From a checkpoint of a small image classifier: norm layernorm, 90422 training examples.
Rows from block 7, named by matrix and row number. Rows with one number belong to one attention dimension. Each number is 500 + 50 x the weight over its row's rms, rounded and kept within 0 to 999. All counts start at 0. Numbers have three digits each. After the name is the row's rms in percent of the matrix's.
# v: attention query, key and value (stacked) (model.blocks.7.attn.qkv.weight, 384x128, the v third), inputs 0-63
# proj: attention output (model.blocks.7.attn.proj.weight, 128x128, transposed), outputs 0-63
v.7 090:495449531559484535543501437516445498439432488540374475558460485502444536389568548557592449469493462496496538513556460459456487561466513550492395528507576542443454391624412503490450604552522509
v.8 094:447463473383531500459438519548509384381426484552529501543532478462448600514486518425509518511406467466450488491489590464537390527532450544520546547476532481574561539474517327604493486529474592
v.9 097:546590463482545500508461495438528490484446506504420489507411470533503477498608469599485444510536528516546498430485547535524497482516542385545512441412580502426478474549572485495508419586412490
v.10 097:526529513568445398445537533463542454646457495432501486579462530527416493590403410501508531526418479530494574477496472537548471426534549532414562581577436500545514556454504483478481457465485540
v.11 098:438479442471531530456461508564488483586470519563552406459500540489467457513548490476431503484564494538443470445399488450655614567528466537479459462524438510487486494498521504426478509483506599
v.12 108:591457529519490413449483464582526482444418456533484395485389536558540464518493455595584380535538538496464566550519479461495499452604454553544562524478467486537501491546430436536523460502517474
v.13 094:500459526647503417448473533601511493524485552488489619442450571486512555497427525429450519344455527532491473491408515485504510521509561576518520564565516503473517637455497465587422431467481494
v.14 111:452483531423461540474581493510466531532515469473476454582545443400449596501449472405510565520500451511494436498645567526432460415537415539470530559471573472550630473481531487566476565553568569
v.15 088:557530446433484546369483504451477561524445426426516559525411439483523508524591486498516456409450503458494477562494513495467562471514637582421492530483485544440507502483471421498524453453454464
v.16 110:541405488519545532595460459468526501496597457410470489599526439566445434460518585472499454557457452478475503494518546625595483492575482563451528445468407497524523475462549437493533450482525466
v.17 103:471506561463450507500459555533534507535457337531516440407524508566517569503409526508563504539583479544471394529437459417518461522437562552526542430480527483582495525461538578526532517542576484
v.18 097:540530518537590447404433465502499472500431552558614508478550497544524515552423451552524477400445509482494547527471493483492525385392528486555503520531515460451425546481479492524502424492607551
v.19 098:400583572483609518473570505507462481542495511520495551477568465561448469539463461490515433551554579474514540550436458518435548511467556442534449435449544490591461597515543500542559457538495444
v.20 094:644467517566484489552580454437520534548601592458426395446484457544610461480476502578524405541387543412591479509565476455447508385581478511491419471506563470495493513575427489576513544467438410
v.21 098:527530534583514453457485490480483514568486473528543512452564488527519488583481509604487569513511544620418449498442510404451519504587374497499389498491436553467467553558490435536530415552594496
v.22 097:542557486463520516550523403493563614489600630552593485467454535434512568477505502456458569500539515475471410458570490508475454485532505505572543490494462372558413550456552507497543462519552457
v.23 104:494488470477460450430413530345514532504482470428452469397590557413431452496502527531489558423578461520488441490526465453527567457538467481519530522493550464472552560496478554566579424546515541
v.24 094:428512574459451490510493567514453546469461477476587520561474486531486505487468450554411581472489469450382502561524573544530484606561505488533564503442453517527548507550516431551594405481458367
v.25 088:499510537492476462541578495494511542489526478454535508574494464455472363495488473454570548476484572579467531489498444404494507522480518541544421547553475490479664522483370590471539504516590411
v.26 098:530528508528561544508552602420551477498532480478571461487477470490459432536533503529434568522383512559557494479450459476490444421396506471507596439480559474494412487516523559450499532505455516
v.27 100:519494494500461568509541457507505564485539511475514543599452501508515550500477463512553506545501470523405464532459528552487480512627399533542466554498437466437495428571445441542389511498446506
v.28 092:571561475469450530522524525549348502604557512486544523509442459464547464569604551477521414504483491473478567522478484475476524452429469499459456503600505394537469549478551584466445534507595498
v.29 095:544437426454562540502378567444532550513450565526412497476480592481465471517541511441534495515519520516459435531426550545548550512509517527430471475507516451534516511493482528378476494462575448
v.30 086:452565584454577457378424469484484499511414532613502525440568442474521452608463483434466505545510475530494528450478399562464506556437453429565469459516485479466450558504571432505448540496537526
v.31 092:346491368485522468481452509462425440482505459448406522530504477514486537497517506568535436535533457511469550610631573445487543523467476438528557470498551421509523533503510519509381549571564585
v.32 098:503514518475582441548529421548541469489583503559448494423467498517557519466456420521496551493505461483468502597569536509592509521524565538562574575542385543465507515478508504491550405482421501
v.33 093:539489542444585539556538476478574530581551455539561481547462478513455552459466550527507496484588595457445510429502432480546482559520474515438484469444534414487488503528480533569556535535545464
v.34 098:447451487487597448517399532464488512489557485470400552551543567525537559561448542453585500509495458490465522552528501560456383511546492517503560536454416537434493390511516484499411502505441585
v.35 087:613529551601553444482455440516378584526532571621465522452515450528525560510465556452467528545540473545435458458464478537540437522463508533532422358550508458506446550492450492482424451571503598
v.36 097:491527439477504502498500525556525427566473476396510415585375444525497497420587484455514548526423488563492476513431526518504462468458502570512555540485537508408478469486495486513410420574575537
v.37 102:453471455481484526514555500562441599569442518459440457523445517522407479527444535467425423566556495524650523471511462459568504542516467423419496545453480416527488492496535430485546532526527519
v.38 098:490498435573540415447473627616483540452439610514537517546491519433369493521476519541476468469496485492440561439454589540463511392541447453529525436453515506544490559500533438516513458472436561
v.39 113:538485532560529372462485517451526466465360480511555504458467496504532611498562542476519555530558428511495526493492444589497523523500443395489513512518561517515483447477541546434558528509563505
v.40 096:463447457595571452525529530482567546442474544500524504459467577494415512595397520458570511361481439466437579530530480514473467579469523438502428469561492454530507545497563462480551513515546447
v.41 100:550459527489495446556464449461429562497514551517520583498506528457609543513465463503514502519476575446544520537454482465447402461458449475615521453477471521459464494507535523547570464405508486
v.42 107:469537521482449557561524489540482534483468508579520495501546355536457575443540525435460506455436522468532556500492506474488483496451550492477498413455454592482406509536455492487593522550519427
v.43 098:599434498453521564554573502479550486491481516474618585465448461436509495485502580496580421476540451496519591532519480480546515475403386531478457454489471507510504507408574523449467527466512414
v.44 091:386496488568507430545511445547402484473553465592456422493509543497483495483540516518514488515529501518481454461449562551471410509557464518468502396467575424526576495498493549543492524639478461
v.45 100:447528564505548488503493458535526416499505542462487564502420527550506501421545572400567420400519533495485558540515496551496511367501603556477501477503496570420458527538516534458487444482552362
v.46 109:616523524466471413428642538536492488541603574555488587445456496507429438482499526545463602513479540459541558450452480501436518442459508482451556571416568513542477479504525404491580546547376482
v.47 109:516473511498486550602423456555544467545514427478430564481492448581415441398575563518508514549572502530560523500500508525507546458482544443394487464538544524537494505529540611525464467441545540
v.48 096:526565582431472510514557521486578505529451533581482387472483567469568457550446455518516534433610440423490408477476544482485532489560499495534445492507464445531537484518414530464567589474508398
v.49 099:574436450483543545474606446555502510554559597591513445507519450544441505494480550534501518440473504480483500429563517402561545528593413496547479496505544461545482539513484504492611556432465458
v.50 096:445454505613460486521486502477520398527500559514437479527441544506537443532548516548430457501527507457462519434471544447540594486538671537447509461478490534458494442498490523429496554439481437
v.51 098:565461464464512488449562529450582509449552466423522572504474477578478529542567512463594517560429555522521485461449475555500600477582534464452573574526518506495506435571481594470427511543413519
v.52 090:505546539595550432516636466419466492523527453354524492652549496500476487458494571456476463465488523483597483446492459484488581499515563564469437514579487577448481467522466550534460554479480481
v.53 098:459424580488569456549603538519516453492548550465577512498601521508521505507519405519458590553493500464477391588520513533499514494525530612518477508494498502574433506475489465493446508495526504
v.54 104:376424507517518508521497424532493495481483485529513472469461505459472512398509529485489621533500489400572589504482512520537522527531518543552572544438504456381617584464511549553473509551549535
v.55 097:555613605489517487405485530454576524459515512468450469497492510498386585565437471461599503501493430557489413553506474469480473531408546556497506524600505532535525518525468544558503415499564522
v.56 094:495590502491542460491473553521552560410564459485506523508473464487410484455541487420531510448505460552464547443464468487500560482461506537471493503579480490484573397595533581487518423436403405
v.57 105:561503474456481505539508511458501619507434444545483482563505419573507577505428459464571615436384442511504388442526392476612479526473450479532567529527512456473414465493411518529497454500476469
v.58 102:470424553580398515476571454429576406549472497509493440467517539494545522507484460491553520593421554512550577543520469427554478513530505521542547564524524491466417552526496431502522498508516544
v.59 099:497416454498517505491494482494496527568488522529523543492412487466508541433452572540537545549528500478511507564524455506440520599576446617536505591525557511424511532447429468443578543558524553
v.60 103:495418633602478483579495507511512450483539443481546487593533489416542558390499483482497520512524463509518520491560505459484468524474454586442485491379451534453511452509492569486520526384499536
v.61 105:451569439526552558520520444499669553500505487486442464488502493629432480484440477509531467455504538536493460522575482454474532530432484462503499516506436563541425468588442544504532433532463547
v.62 095:488544509443522467486509603594434486538464493489390483431460566516451495473598459494502470478375406521505544497485518459439565441511533539568467570513533496527539511468504462424436469539515579
v.63 094:412559448488463520514498568561562640442505529578442444503515500506444442465488562542489548540467473530521401393542457495523528507529587491586496497521518545511459527486441428508474485501527497
v.64 099:510561512526560493418516655519415539481497589532522443529492509465578530443409497548591519532447459438503365488499517516451448507473529487463539490440542434456501471532498502534635483493517439
v.65 114:542540543532603511537472463516544492496504461562431559461512466541402497543501448542492504526456511484477471421543543524463560528445570545587516456399424541507437549499506452467552482509531466
v.66 101:438453423477584474545470462465530491489600518554495525533559512554500505504489510427498525504418528432599494540494560507555554433518431461464513526515436521519461522536467448386522548493507494
v.67 103:497444440514505501550478469456477511438405456431548401565515433490510510429452481409448480586455500448517541545408461611544515448552480608459533435515491556541519502537474475418585546532511476
v.68 102:580487499540481540578541488503553584490524573477492571462542444560490520399531504424505568459502488539475495557502514520478507464437457533462397523547468409451560435459548559428530477510530569
v.69 093:529491468491489576538449475455578510476537508482503513493521503509456569518458534538508543524496521559550566537604488483461464592442429451343345486532434450464545470476634505484590539473454489
v.70 108:541560512497550589498476456530458620515600502482467435511529434543502444559557505473544458557562468499508486494557463574459489464498451443532526532502531585407442512469512441443538415494456443
v.71 100:652563383491515585428512478500530569608446503504481527488533509438531482492401488437524516408573487547497448531502419568494541508531506454485458493501514567581483498543513470481558481513391596
v.72 094:449440537440421468507503510396504497556497489437552494476482516471442492516595483467526566465540581467462529510422527444508442476514367601444478513617475476511497483472559561488457465508460478
v.73 099:570611536420457439449540470424525477446526465561517524476524491371536411533585539596481455486550487419551510571464578546466393500467519455607474470523495487600577518475496478457609483499483462
v.74 099:550415461531531446579488567534513443503593522538474476439450527560544492560418442459445552486530524458576519528467468565545510468628375619499502516508561493446532473453504485506541480519388485
v.75 097:576528466605431555454492454528551519525448489552496481617511398452591564468512482494443589467557436462514419455421511488503484541451572522465493489424513427539526494480468534502516504463497555
v.76 109:440549408513525535502492537395533514458581503391470515516527593475480422537444489431480551412502503519517499450557565553510555517489411457509461427410524577454533438502415499504502456520555539
v.77 106:518465414502498581560485532523602515518548530517496527448535501522558500458474418522594556543471488503505565563581395443547540574441403511535474479433524474544558442487524543386409427482507521
v.78 109:532543499486592465578491431482498539451564604507541456538480550565450477498556544501397563499415564579473451477527472477459481500442527489605451419437503539509482489527520453475557557539572467
v.79 106:483502554508536523547428496592502496483455478519553483483485426439547472495537477528465513488557476532513618534517519423565600437529523453422484482558497450479488527457515553529449481494481570
v.80 105:499515552563518481520505446542434491506473494519493578544472439518514450467531455551490412563532510385460572516510399374445588421450583474578585541489526488481497547504525484474558550472484428
v.81 080:497424566512520455387497488519427502516514354535465554503539548468533554546541438504539511495487501543537491509497387442496532580531399532528558402548475568485560478569501507528551461479435519
v.82 106:591520414486557496509496445450475484591534516467515500420427545563524458553527460545425471472545465596579545374513441454520544386472473461454465570551541439520549451429480510497610560567442477
v.83 101:472543543512522521403527372543486559486606540530547443555514474445482552480439498444542485570521578568473560506518454469485511565477457533587478493512505505462514449506536402418632445557519434
v.84 093:472570549478447481477514489544459553593560463448470530523505483476478460532450421549513528494567567504480523578510439449473533393586548526443455499491476556559497467447575493397497523459519349
v.85 099:443515442513429528587495534551522466509465425428460469525550526528562477439524427505474530574608534412486480540520411501524485500417489575554581497465489512510506498371584466426484541491586503
v.86 101:517507432556498507448578520428488433440488456489528471458513583491435464506523430423461477406519538490569454492491532494506556586561507549461481615550547595580487465541432526511508527508501442
v.87 103:380575542521493509508452554500599565477431560465518552459525417456415516512500572514447616548503447446481507496434584505443515544398588551435477449526513447510454524394522568575541507452485439
v.88 105:532500431533570455523395467481448447344450530439498412485430525478542570435461442470537550490435526351488560478530500479612438434474524511518502474511552469516570521496516520528513514631546512
v.89 104:500512531502572534459510446530554587470629537499463473535356565549551498501480467557440412536467493514528444489485480422475536628573423461540508444538540479499488470543487394507508503438401518
v.90 102:473456436515541480470472537501490483457634551485535526578519556534654597432389559480473479532525457621492533477523519519459427534587438547574499505507553527402512477466458482447541471459441536
v.91 090:522532547511452472382506516549524512470540563484590512501526504510510433487459467469479520526479566436463521505474486610535520516505540445505435509505395555489613600473533437526635443474578474
v.92 115:499455465477541553401514545497470456482429584543513454413561501390478482473558519559413391571506405507531488486509417493477444495586534496558582544531490422530473462520535524538519542561614508
v.93 104:469485486508524481552548427477435528539549467386406413451396603482506532472472492427356495442426425495538484489511566473590536520568421528518518461456468541489531525533506518467553419483654575
v.94 107:491437483509534560473518522492585509538508532431556442520596519436545562422478570488434504469464495547544584406562551540497476598530443557574416482567443535424445463526471550510403536471507630
v.95 099:518404539545556487546590443493543558591567532463430524480463420531536506499534480443438507479473486456519500531572524441578547498473441466519429524472417529464567503459445505488489515429370485
v.96 095:596557432573498579448575525481467404503449453460549459429460510507366428522460429396551499550502557515531504480529542549524481563483509483505424490488579542548530486483530574483525487565593516
v.97 112:548410492448473476457456542538536583481429512520554512455491426440578486493576503529524509538441491511505603435493421546513492493506455537539468548619438545509518512545465522585502514490436427
v.98 113:466457602481440401466526441552427446463447630529550540533486468483471467532501496485494460478428539501469497491387490451402498467512487522548513485532424404439508554507430483512557511486434455
v.99 098:487584561460527598563511523521547462486475504488489433598630497517469516486482424559559472414476552588600574486546583479391472443505545471433544501533592596501518515578440568472507493500499566
v.100 112:417459524490532498476429476464486524441441512581542538449523513443543469454443530583478410493476426467418507569493467504566561529465531551429510489472459487502476435443480410414489549573511453
v.101 096:477518533487570549535513479552428429500575551454504438409408563522595535503457521452473494410578440545559578432475494579485504533544534535535425422440449472490596408411525591571410512592470578
v.102 100:516501488538516526546456481520623496597561450624555484487494403550439476455529522434514576555494591497491536581531489406466531529452517451449503462494411550522540497483576618476484617510433479
v.103 091:465468479465515468505533511521414458561518510488511530488398594563578481491564476494619533534476534466484493396500502474548578518557523493625509494555514423466552580561443496532530442567567522
v.104 108:480526437413527451415506510570549505553511489569536508492471511602477496485431566531455503464495492518457423543503388506522470461452449412494417524465458512453519422491586455584516477532427431
proj.7 100:461583358529490484560444473493530503558525499431582493472523530480541404595472569517498488494443571408541515557480540464458481489418527453511442383416415566496528485474543516521494439506471583
proj.8 092:566525534564548436461542496460572564524458514523534561561528423474441572505486544568557514542449458502503445413492452541479559543487564507459441524605520581504456512531462608572554422478554450
proj.9 105:444478535559497434515533607527495493515535484487492503539482492466561457549386513407557453491507418516571429483505529353524550460502550432487491542564565481419457459381541491459423477527495474
proj.10 110:434527425440580495453465460562485589356380540498546464514409482457519570438520561536526565514592483525469511486439500485499485552574503482506477478451549513480494467429557471485457580478574517
proj.11 097:569458428476590421592467511456478521456540537497435512530561587491501490534528463586494479464546387465559551413460510434471529476495625558401543577468520539561497471469577558497586530519444493
proj.12 105:419493464498502509488453579482475478536556539541528526531461528441514486519552574547499398471540523510614423454544444465557536473466601466487492481481563448422546491394468500440538568458593533
proj.13 101:562558529510538594513528435442434550513550469436577509508486545487493498503626506480554438501516479584488490531412473523457526479599490486537459414528490373489521480520440558513423443486554519
proj.14 104:566506586510515519505426520521602498424463461476514485465454436496490550517540570573493581511465514533465461454514432513493451620533456482507461487495562549520558452516500546434530504386487440
proj.15 090:430449423581496511509492408539523441467415541538456523415544532438502508476476439519534487432501557524576514549562519489463477540476528438535501423527474513480540540487481530495437501436416496
proj.16 114:499506438511499530344511559507427501449420515591551504407480468559400458557539504518466474458444520471552512502460440465536588430524483433487518570505479502491517534484510553465429537559444525
proj.17 096:557462508487642433454579455527541487548497545558444557472531453489521557563518437423478492501413433497481492481455563509564471542466509568500489509584467524546530548502565497482505529522513455
proj.18 100:592527559492503583600513512530587447514532461511471548578490395422528487464509528498469548491549538545467493432469430538544415628486466528418549458460529527444585566531537522488552514456484543
proj.19 095:520567477514434515511550507503561489476452480459426527553439427530476514496445545475538532544469427523436516561549467445552454522463403582459523501544527553387516505499445445466433465496515364
proj.20 105:391584550481428595477435490540537501557452542490519461479487534491592569505494517437498460474545477519561414542556427522480619446521490479609523458515503439506548515518391416383488484522478564
proj.21 098:470522481504545588562548450546547463390551536485430537564613523478514449394533523464545471519475493533503508528483559509536457534440531511548563557412526530499493502521444480408565577596510537
proj.22 100:436463609467457526433385533519447517561477455456420399489515513564485476472561443577495575488646437551546469519516516524528507527487466496483485485540417448445530493531457478448458602577510544
proj.23 104:605494490507576478544549583505484515530535517460392562535501537577529513420451513546453518488463516485525565506391495475491438567512482433563467463439596456560527420538505535480456517509466448
proj.24 091:471411462553480573450551492554522464440515476520459453510521431564518410461451527470518506514465470547513528481462553485420538355444493558565512475466489452513497490496479488445464591484511422
proj.25 082:498484660461452443505605458508545489409568577528582553476484358580487544529464553529536514476503461475477540506458481535554413557580465504517447500482516523499509508507538457533513484434459453
proj.26 098:542498481432460516458409551544493600520484529493416520467433468463585497478458565380457486440575454412484467511536584399556445548474419455457495542544400361523506488473502516537479534530431595
proj.27 104:425532482497390524545505458537435445486487539460532438502556489588527527492548505473526481566529515503536421449473450372447581392487511552503549515450566576479473483556437518515548445580492512
proj.28 095:497448448504509440532446428508524401494410503607531399486542534516471551424519494403562590527509510553524366527572537523526412591596500539527457510503476552508470448528492446568539538518504512
proj.29 093:530484472546516420446549444428569472592534502469506450415502610512461520477512426557450454521522477556491584565453426529507450448474497498527502502490469530415529479389491526439489456527373478
proj.30 086:507442563452456528518578521579510577395482511469391509587531575504446501460475444566499519518543452591609568488556539530479505566473444529509547523531477504460421420476477519536549480515475476
proj.31 100:461529534596480555463611583473557483435520552507525549454530494555417489470433471475554569608425516455467473494415523468514487471518515453483498488483440566504531441543464451501535489403473423
proj.32 095:524455442485480602497511546389467481525525497505490524520488491584490510570469505603422497452563538540422525458479488565375559409477612576388474503443472483538412559523584436528492552574597510
proj.33 099:419514479487530428415497479553514469389510502441496392444495507581500439592456573505508447455444499471523520478564432528379507551402596552477545498522421514530523564500511481504484564554486515
proj.34 093:517534424589491534445564561575463478404441568515560506566436522564444420460556494517509485540460628498444471454423554476480594501488431488534500522446508444555435472434410526500573478517459497
proj.35 087:536547461481498518546556534483448456529456521443484520497542470410491533447537456503556558503525450465591512602473468527519560535486476500465433581455435470462435471565486625523396428634496520
proj.36 088:439472509445465504494555495429445475459507571518539562490507472516438500544444583493508552441523498394474464536496488431503496521518513398539452560535475406552558477492471509529641524415485435
proj.37 099:470463585491488448422537532593587592423596530510463534427553558536453522418549488477517567486455452426526428526454470403478535422532515504525531507557456522493561492513458559484529429486459566
proj.38 098:576518472515572488581471580451535552484518461491472563556525483499442458493527478431519434478520535526497479515610509535444545483439490509514407479496497481477529473493562509545444543498511493
proj.39 112:487488500551509487473520521545589473445582508530422525532478491489500406488485436466466514513511614436520525529521479547507487493377498438543502576447452504503447591505504522528500471587561405
proj.40 097:619550497409538553450507562468541540479566514537476558481537490610471399449528486421551475496511498493438548500391457548461530516465439425508481547488503547502495509488510501536481485456439546
proj.41 098:463462515522478530526529514562461495514433548460497312505435415509473537450490488430578490470501462543442562410561621417476625428563576554564498533471543413467485491584514430434530518496486438
proj.42 095:536516481534530509616597455482547424542490407540448534500542427488487403461489535513438466540420452524484579466605514504558479524438484494502469509529437459508523616602444607563610452492537484
proj.43 103:478456473417594473557359582514495518476444539509456414494476519449481547507468461490456413493514560475579499522598492494492485489579536480551450548589560502470537416560577527577472531444481475
proj.44 096:603475458513528519519488563487436551471470558443566583464539483560503581573475554457423467395428469443514456510470515451512589504432506521541502555513412503466437475483491492476481576445510462
proj.45 097:548538385490519537538516519507589497554494493511502492543489547456441439569496472508552483484494483475523550528513525606548504584550505430535422415567506498508573383495442502590534473456478390
proj.46 115:456567537467461458451530448525472530448534404518483430498467431446521582491430620425531476507497492458461493542566569482442462513455459594500486502501561517519462500445413526444472465418537436
proj.47 102:589499431450542545449479510556457471510504524384517425525466508438553394599525535542586478416476552515486469469499478438480453591470483496492520494571389543485505480497509564472577559519555555
proj.48 094:547464516504513496482368466509559535605509513417414481495536571515621437512527458491376465469527423498492491467582489522465528474448567529487540496426539457538550537457493491458456535598478493
proj.49 099:496533507437515546490442578502527572442542514516474471466461536551577411457500480568386412397478451494592489491523476527528501536381588476434410511503565469506521518498497561502491506469491498
proj.50 098:549492442547505524505477517456489531424546535532554523383453580539499519485555453458444449574544459494564501430502469480486565391463496478490570515478516572522514492545522520523432444483452539
proj.51 100:407517406546493519492439584480516418476522464491519451522499532477578441510526552503560467628539508542536479528424523522532489550484389385385497569537453543415507455426449537484472451509593440
proj.52 084:499630452456554489540458521566454453409483529541579449474513470472492485498555594476549570570504365424499564433495489491404595461633485477540514489488504481579509520505622471468567429516535485
proj.53 099:540559498490498563518413501464571543517451457447479486510468482404577544520477431564415533524545553504475556523484459535534456520452475553480472461523496533465510527526465496433587506496456521
proj.54 101:554513460523454432497543548416438508500607405512495582458487449536500492466570507516464507549490563506471556541356494487447513435469466476491466474538470549519539531513438501560466404522498494
proj.55 103:549499501390593474360513478509569453560438570510498461497532552470529526504559502506515640564527461545447472522463529491522507532561484442495563555491441493466453534544571482416413450522534520
proj.56 099:595549542520559443560549469471465368542519401578600420466512454439579439515546498452498507557497487513576535419530511466465517518548470427507431559434464544571527521474532452512480499492500489
proj.57 101:402417517514549494392566479556541435569571571437546506566485496594555514540431566531522465536516456556537467532462450501398511524456489512523549528554618511512426540530524516574474477481494534
proj.58 101:442566452455497528548426501495468578465518544536506525452414440482535517401421503559464543536492507434486550551438568447533459519533495493429375500489534448457606528591562567521558539485559540
proj.59 100:451548471544520526621461489474509528402517486523398546473483472530549457490533530508552507510502523512506615406437592441436422391473538500474536375421464518558466485515423564520591516492394430
proj.60 102:489584513401453515541448461556425599471459472482538453443386446438444527457455556495453454478527554408458589452458465539474590454488579487545467452507482500614542505604529513453542493510510495
proj.61 114:499455471508510576486478575529520487534488567489515595508497495451609432551530514553500551489508424513466501503440597498481417502471551412406585535531465458500544520483542446410467579545454533
proj.62 099:523552567555561474570541387462502516535510552499561542516574442474476565453413419455490509434511547477447436568491454452520465496519538482476449455470558563503480429508521451526522468379497444
proj.63 102:479548654520458445514572440499486497463537447472522549511495495565523468546571502418526505459550493499471547451473421554504478493468431415546529477479470488481500558433478499574581481473432562
proj.64 093:522369603463394572543500450525472526474514559489524556445454458494466479534585397445499521446476533604490533505413470525450428540525440438458444468541500424519563484425519503483484548491495520
proj.65 118:518507469477487478473571481511507461536451490605488491560495505443548518440498525464594484419437509470483588537403500459508542427413522551503452576526528407536557447505471568539540500517499557
proj.66 108:571471484450516594429528460536432485434485467470541417472462446471550508492530562525495522449529535543432531443465576517465432478475566432540455451573500526530443455553503533622468496419514469
proj.67 100:548496463493517559533468585545467467474566434504505493446459558463566488534592560529481501461599501560545505452489524526515572496491399535419545493430457539508480486430584573571517573482455461
proj.68 100:506545513555501530434480379535526504474484580533431553484482528544493475546558519467489477518494518526587468443493510420512548471541536510497530452514484598488455564475469454416552475439557477
proj.69 090:424466434496536534479613417498506417495527427574429590469547505532507475545581421520524494495571415551463504447483533514559575545503599545620628483508549518520468496531507478479507486505520496
proj.70 109:516487406450487492486485515460503497387360477488596420443496452566514524410435468563550491502540487540471496509504532511521503515562493497470494588525469444539485461430489495529503511610497494
proj.71 100:381570546423520428533488533504466430401450539498565518505502459431445517433441487555492434517540509481539572544507523574534558544550477583444473395471470532525446547494510599499503553366529483
proj.72 105:511443401537607545431412525470492551472479535572512481544452509518427469509499558531490595508481499427462462388553400448553524446442504494575548537501526552461573482533533596498495551547567503
proj.73 100:444518484496501557506432559572497558428500519418534554493506586470516506472445563421556550476501540541424532582402450480491488587511499489450502454594535457426577511497543491465515531545402534
proj.74 102:562487416509597494495568431446437494486446555517558511519550540510550434547479443488542507537461460419472427472552487491521457503524485481518483460455498543458500541531565482506574537504582413
proj.75 096:511520559608449450509589370486448469471556476446551572387560529468466546475536507526543493494596571489562549613623544505504461459486497484465473498542556448384535549363539536481471472518509471
proj.76 096:461462498432501458509390434480488552407532506579613538580469515542495500478583511470469409506512490492443535440571529450541492536447518555536537478528482484433504577467584538511526510464521504
proj.77 105:465403535528438479486498391502430524530466528391516453576495527570436565471517578462480504509514509476586417535469588476471476485488525594493451435491521481487492517437486499467570482455531528
proj.78 122:526495537504548586529490514460573488442535476516489528459507467438523532521483425505587478516577480475499475556454490569519507505472521436500442612497445467506583480455432468552479442483481519
proj.79 101:562536552479474450500570446525515493439462570501500490385490572612557483453473507469505443497453459450569509483542622446511460518495410469528551557559431542539486540576461473457448414528489504
proj.80 101:510479519505431512483531590465590509524541503485523491358549519531593356530549580453466510459468524536560552503449513474582401556548408464527435535459464500549505419508534504429444495459465496
proj.81 086:466559491481553470435507470407528550576483571459519563505531566507390461448472522568418526527566514467445534522489495563567520547514587544416515483471551420456480576447534524485468521584470516
proj.82 100:501450532445591511455481483466555515449532514535519507496580518517493547535468543336522536424545529521440481593504482559450535513607578512492415473442472458517436483547436439481405500418497518
proj.83 097:529413430516456515572463515427521542473490510406521462438520521505494482539542478502498572462554496545466447539524535525614490519533534433510479477480470460515491551423544605462480593453385534
proj.84 097:437443479433511479467537546396505617530482458548509480511540541542550557502485546543530546421478464512449500427491465615537524439524490531553513476542467469523479445547512591610567605483514470
proj.85 096:447491475547562505468539491509467529456442482469376589498478536474513529499517545570568572542478501369549560515470513490439510494462513557488438581436528584509571509451541517562524595387542437
proj.86 093:459555582512533476561469474521527533448498565582467397568438430482387478521436550465521533593432451554496522492487496517513458390504497396520450413466545507522495578553542536530582511412598549
proj.87 099:452467458562397473516574470471445431517466491660500509499405480440437475493612444518530471509445534523441460504510467475407470510500463505562479503494547465479498505606473477473476571537521541
proj.88 113:499416508422556523503479444557598474470497514484502486492558549500513523526515521452452479520484538509555525459461541456582528510389458391470520530477409520508516495488511458478465412384534588
proj.89 104:526489440559578498500542578449515396475510451422472483568503425403459487539426421518540583485494479526404527547518484467567454513489501529501497401494581494499456492459471498479593505433532518
proj.90 094:586459496416495486564486518478547471460368466531515471520492435569423498610593453476460499456559412497531438459558438473457511500545546455450550444511508534473427545425562513508468578486426470
proj.91 096:494459432520600479533477521446558531514490442416489491486511447582489434569572541580557505512446475549556506569510548551423439535509418441432511478523473476490456497543521538470470537591448416
proj.92 112:560512473581442432533459515576400434461541499386510528514541531504543542541472480448522573519500503511480486536444541512427546496617402499462468504457432581441455565446537442516476521529406623
proj.93 101:526445520483550407491446557469701462330474507598468526474463438473514510487538618563530487519468493490407536461494521482466480498487435491510488514490447575493451583514496493502515565532484497
proj.94 105:581506481467505393532426446430504517489498415580538535576488416527481450574397536513569449496476467515557455518473525488453562423508519493490565525547502504374448581394541534533479448541506490
proj.95 105:559489434429526395485516570503524554530479471500558404525499511502555410472440556498627490476446478531448477532430579492515568515506566584500548433533558511414531431494481518533524525434593584
proj.96 095:411514467462433499536460435575474523427463595549479501485557468553510499425439538452591463528535510492544593522533617552431573460464456481484558519551499533473510485562455508467571439438446437
proj.97 110:510516510497529433470490517561439385507447459448473471578586479583542482554427487467476539492478533559540504600448422364493539535456420489508551407492481502525486446558492545471417451519569548
proj.98 104:535527428537456541493482529514505539541502555499481559410571434537518408584529495541489489524528475507546460589491494493551459559519503484537483497458518407457470467560482547426516577521497416
proj.99 099:541523581543462559470492415484502555522517467503474535470416513523491534469432535444475420423492448528516579463447447565529594484470516459467528514509481438542437583452507537476429433527558516
proj.100 108:570569541424479502479534541656422470493594556505455459484501493464468501531583450406489618531483500593525442477505509490543445447540490476519555548505543490509452475536568502524547520497402562
proj.101 100:458475472487465433447491479407511547513460512534523508475591532505434470426470520471641484491451480485488439610507526519563465408585468581456433480520503473513432536493488422521525445467509489
proj.102 099:460549435457527482528641549511417519550494460519452511487536503376499429488408554593511474432503476522503432471457633519498517495512495634512437526392520501484496471536496439531448463584526415
proj.103 090:527513473512490487440408581582585471498509576477478588541471436509437500573563517455479458532475513475523500465465535401388506481474461474386432491433379450534511475466523434508518524469493470
proj.104 105:592476452385469496498502556494458398468425538496517537519522446408437500539494412469536511484472474567494463485514576618495575576539604528527560455565552533431516453556381508468527556458444388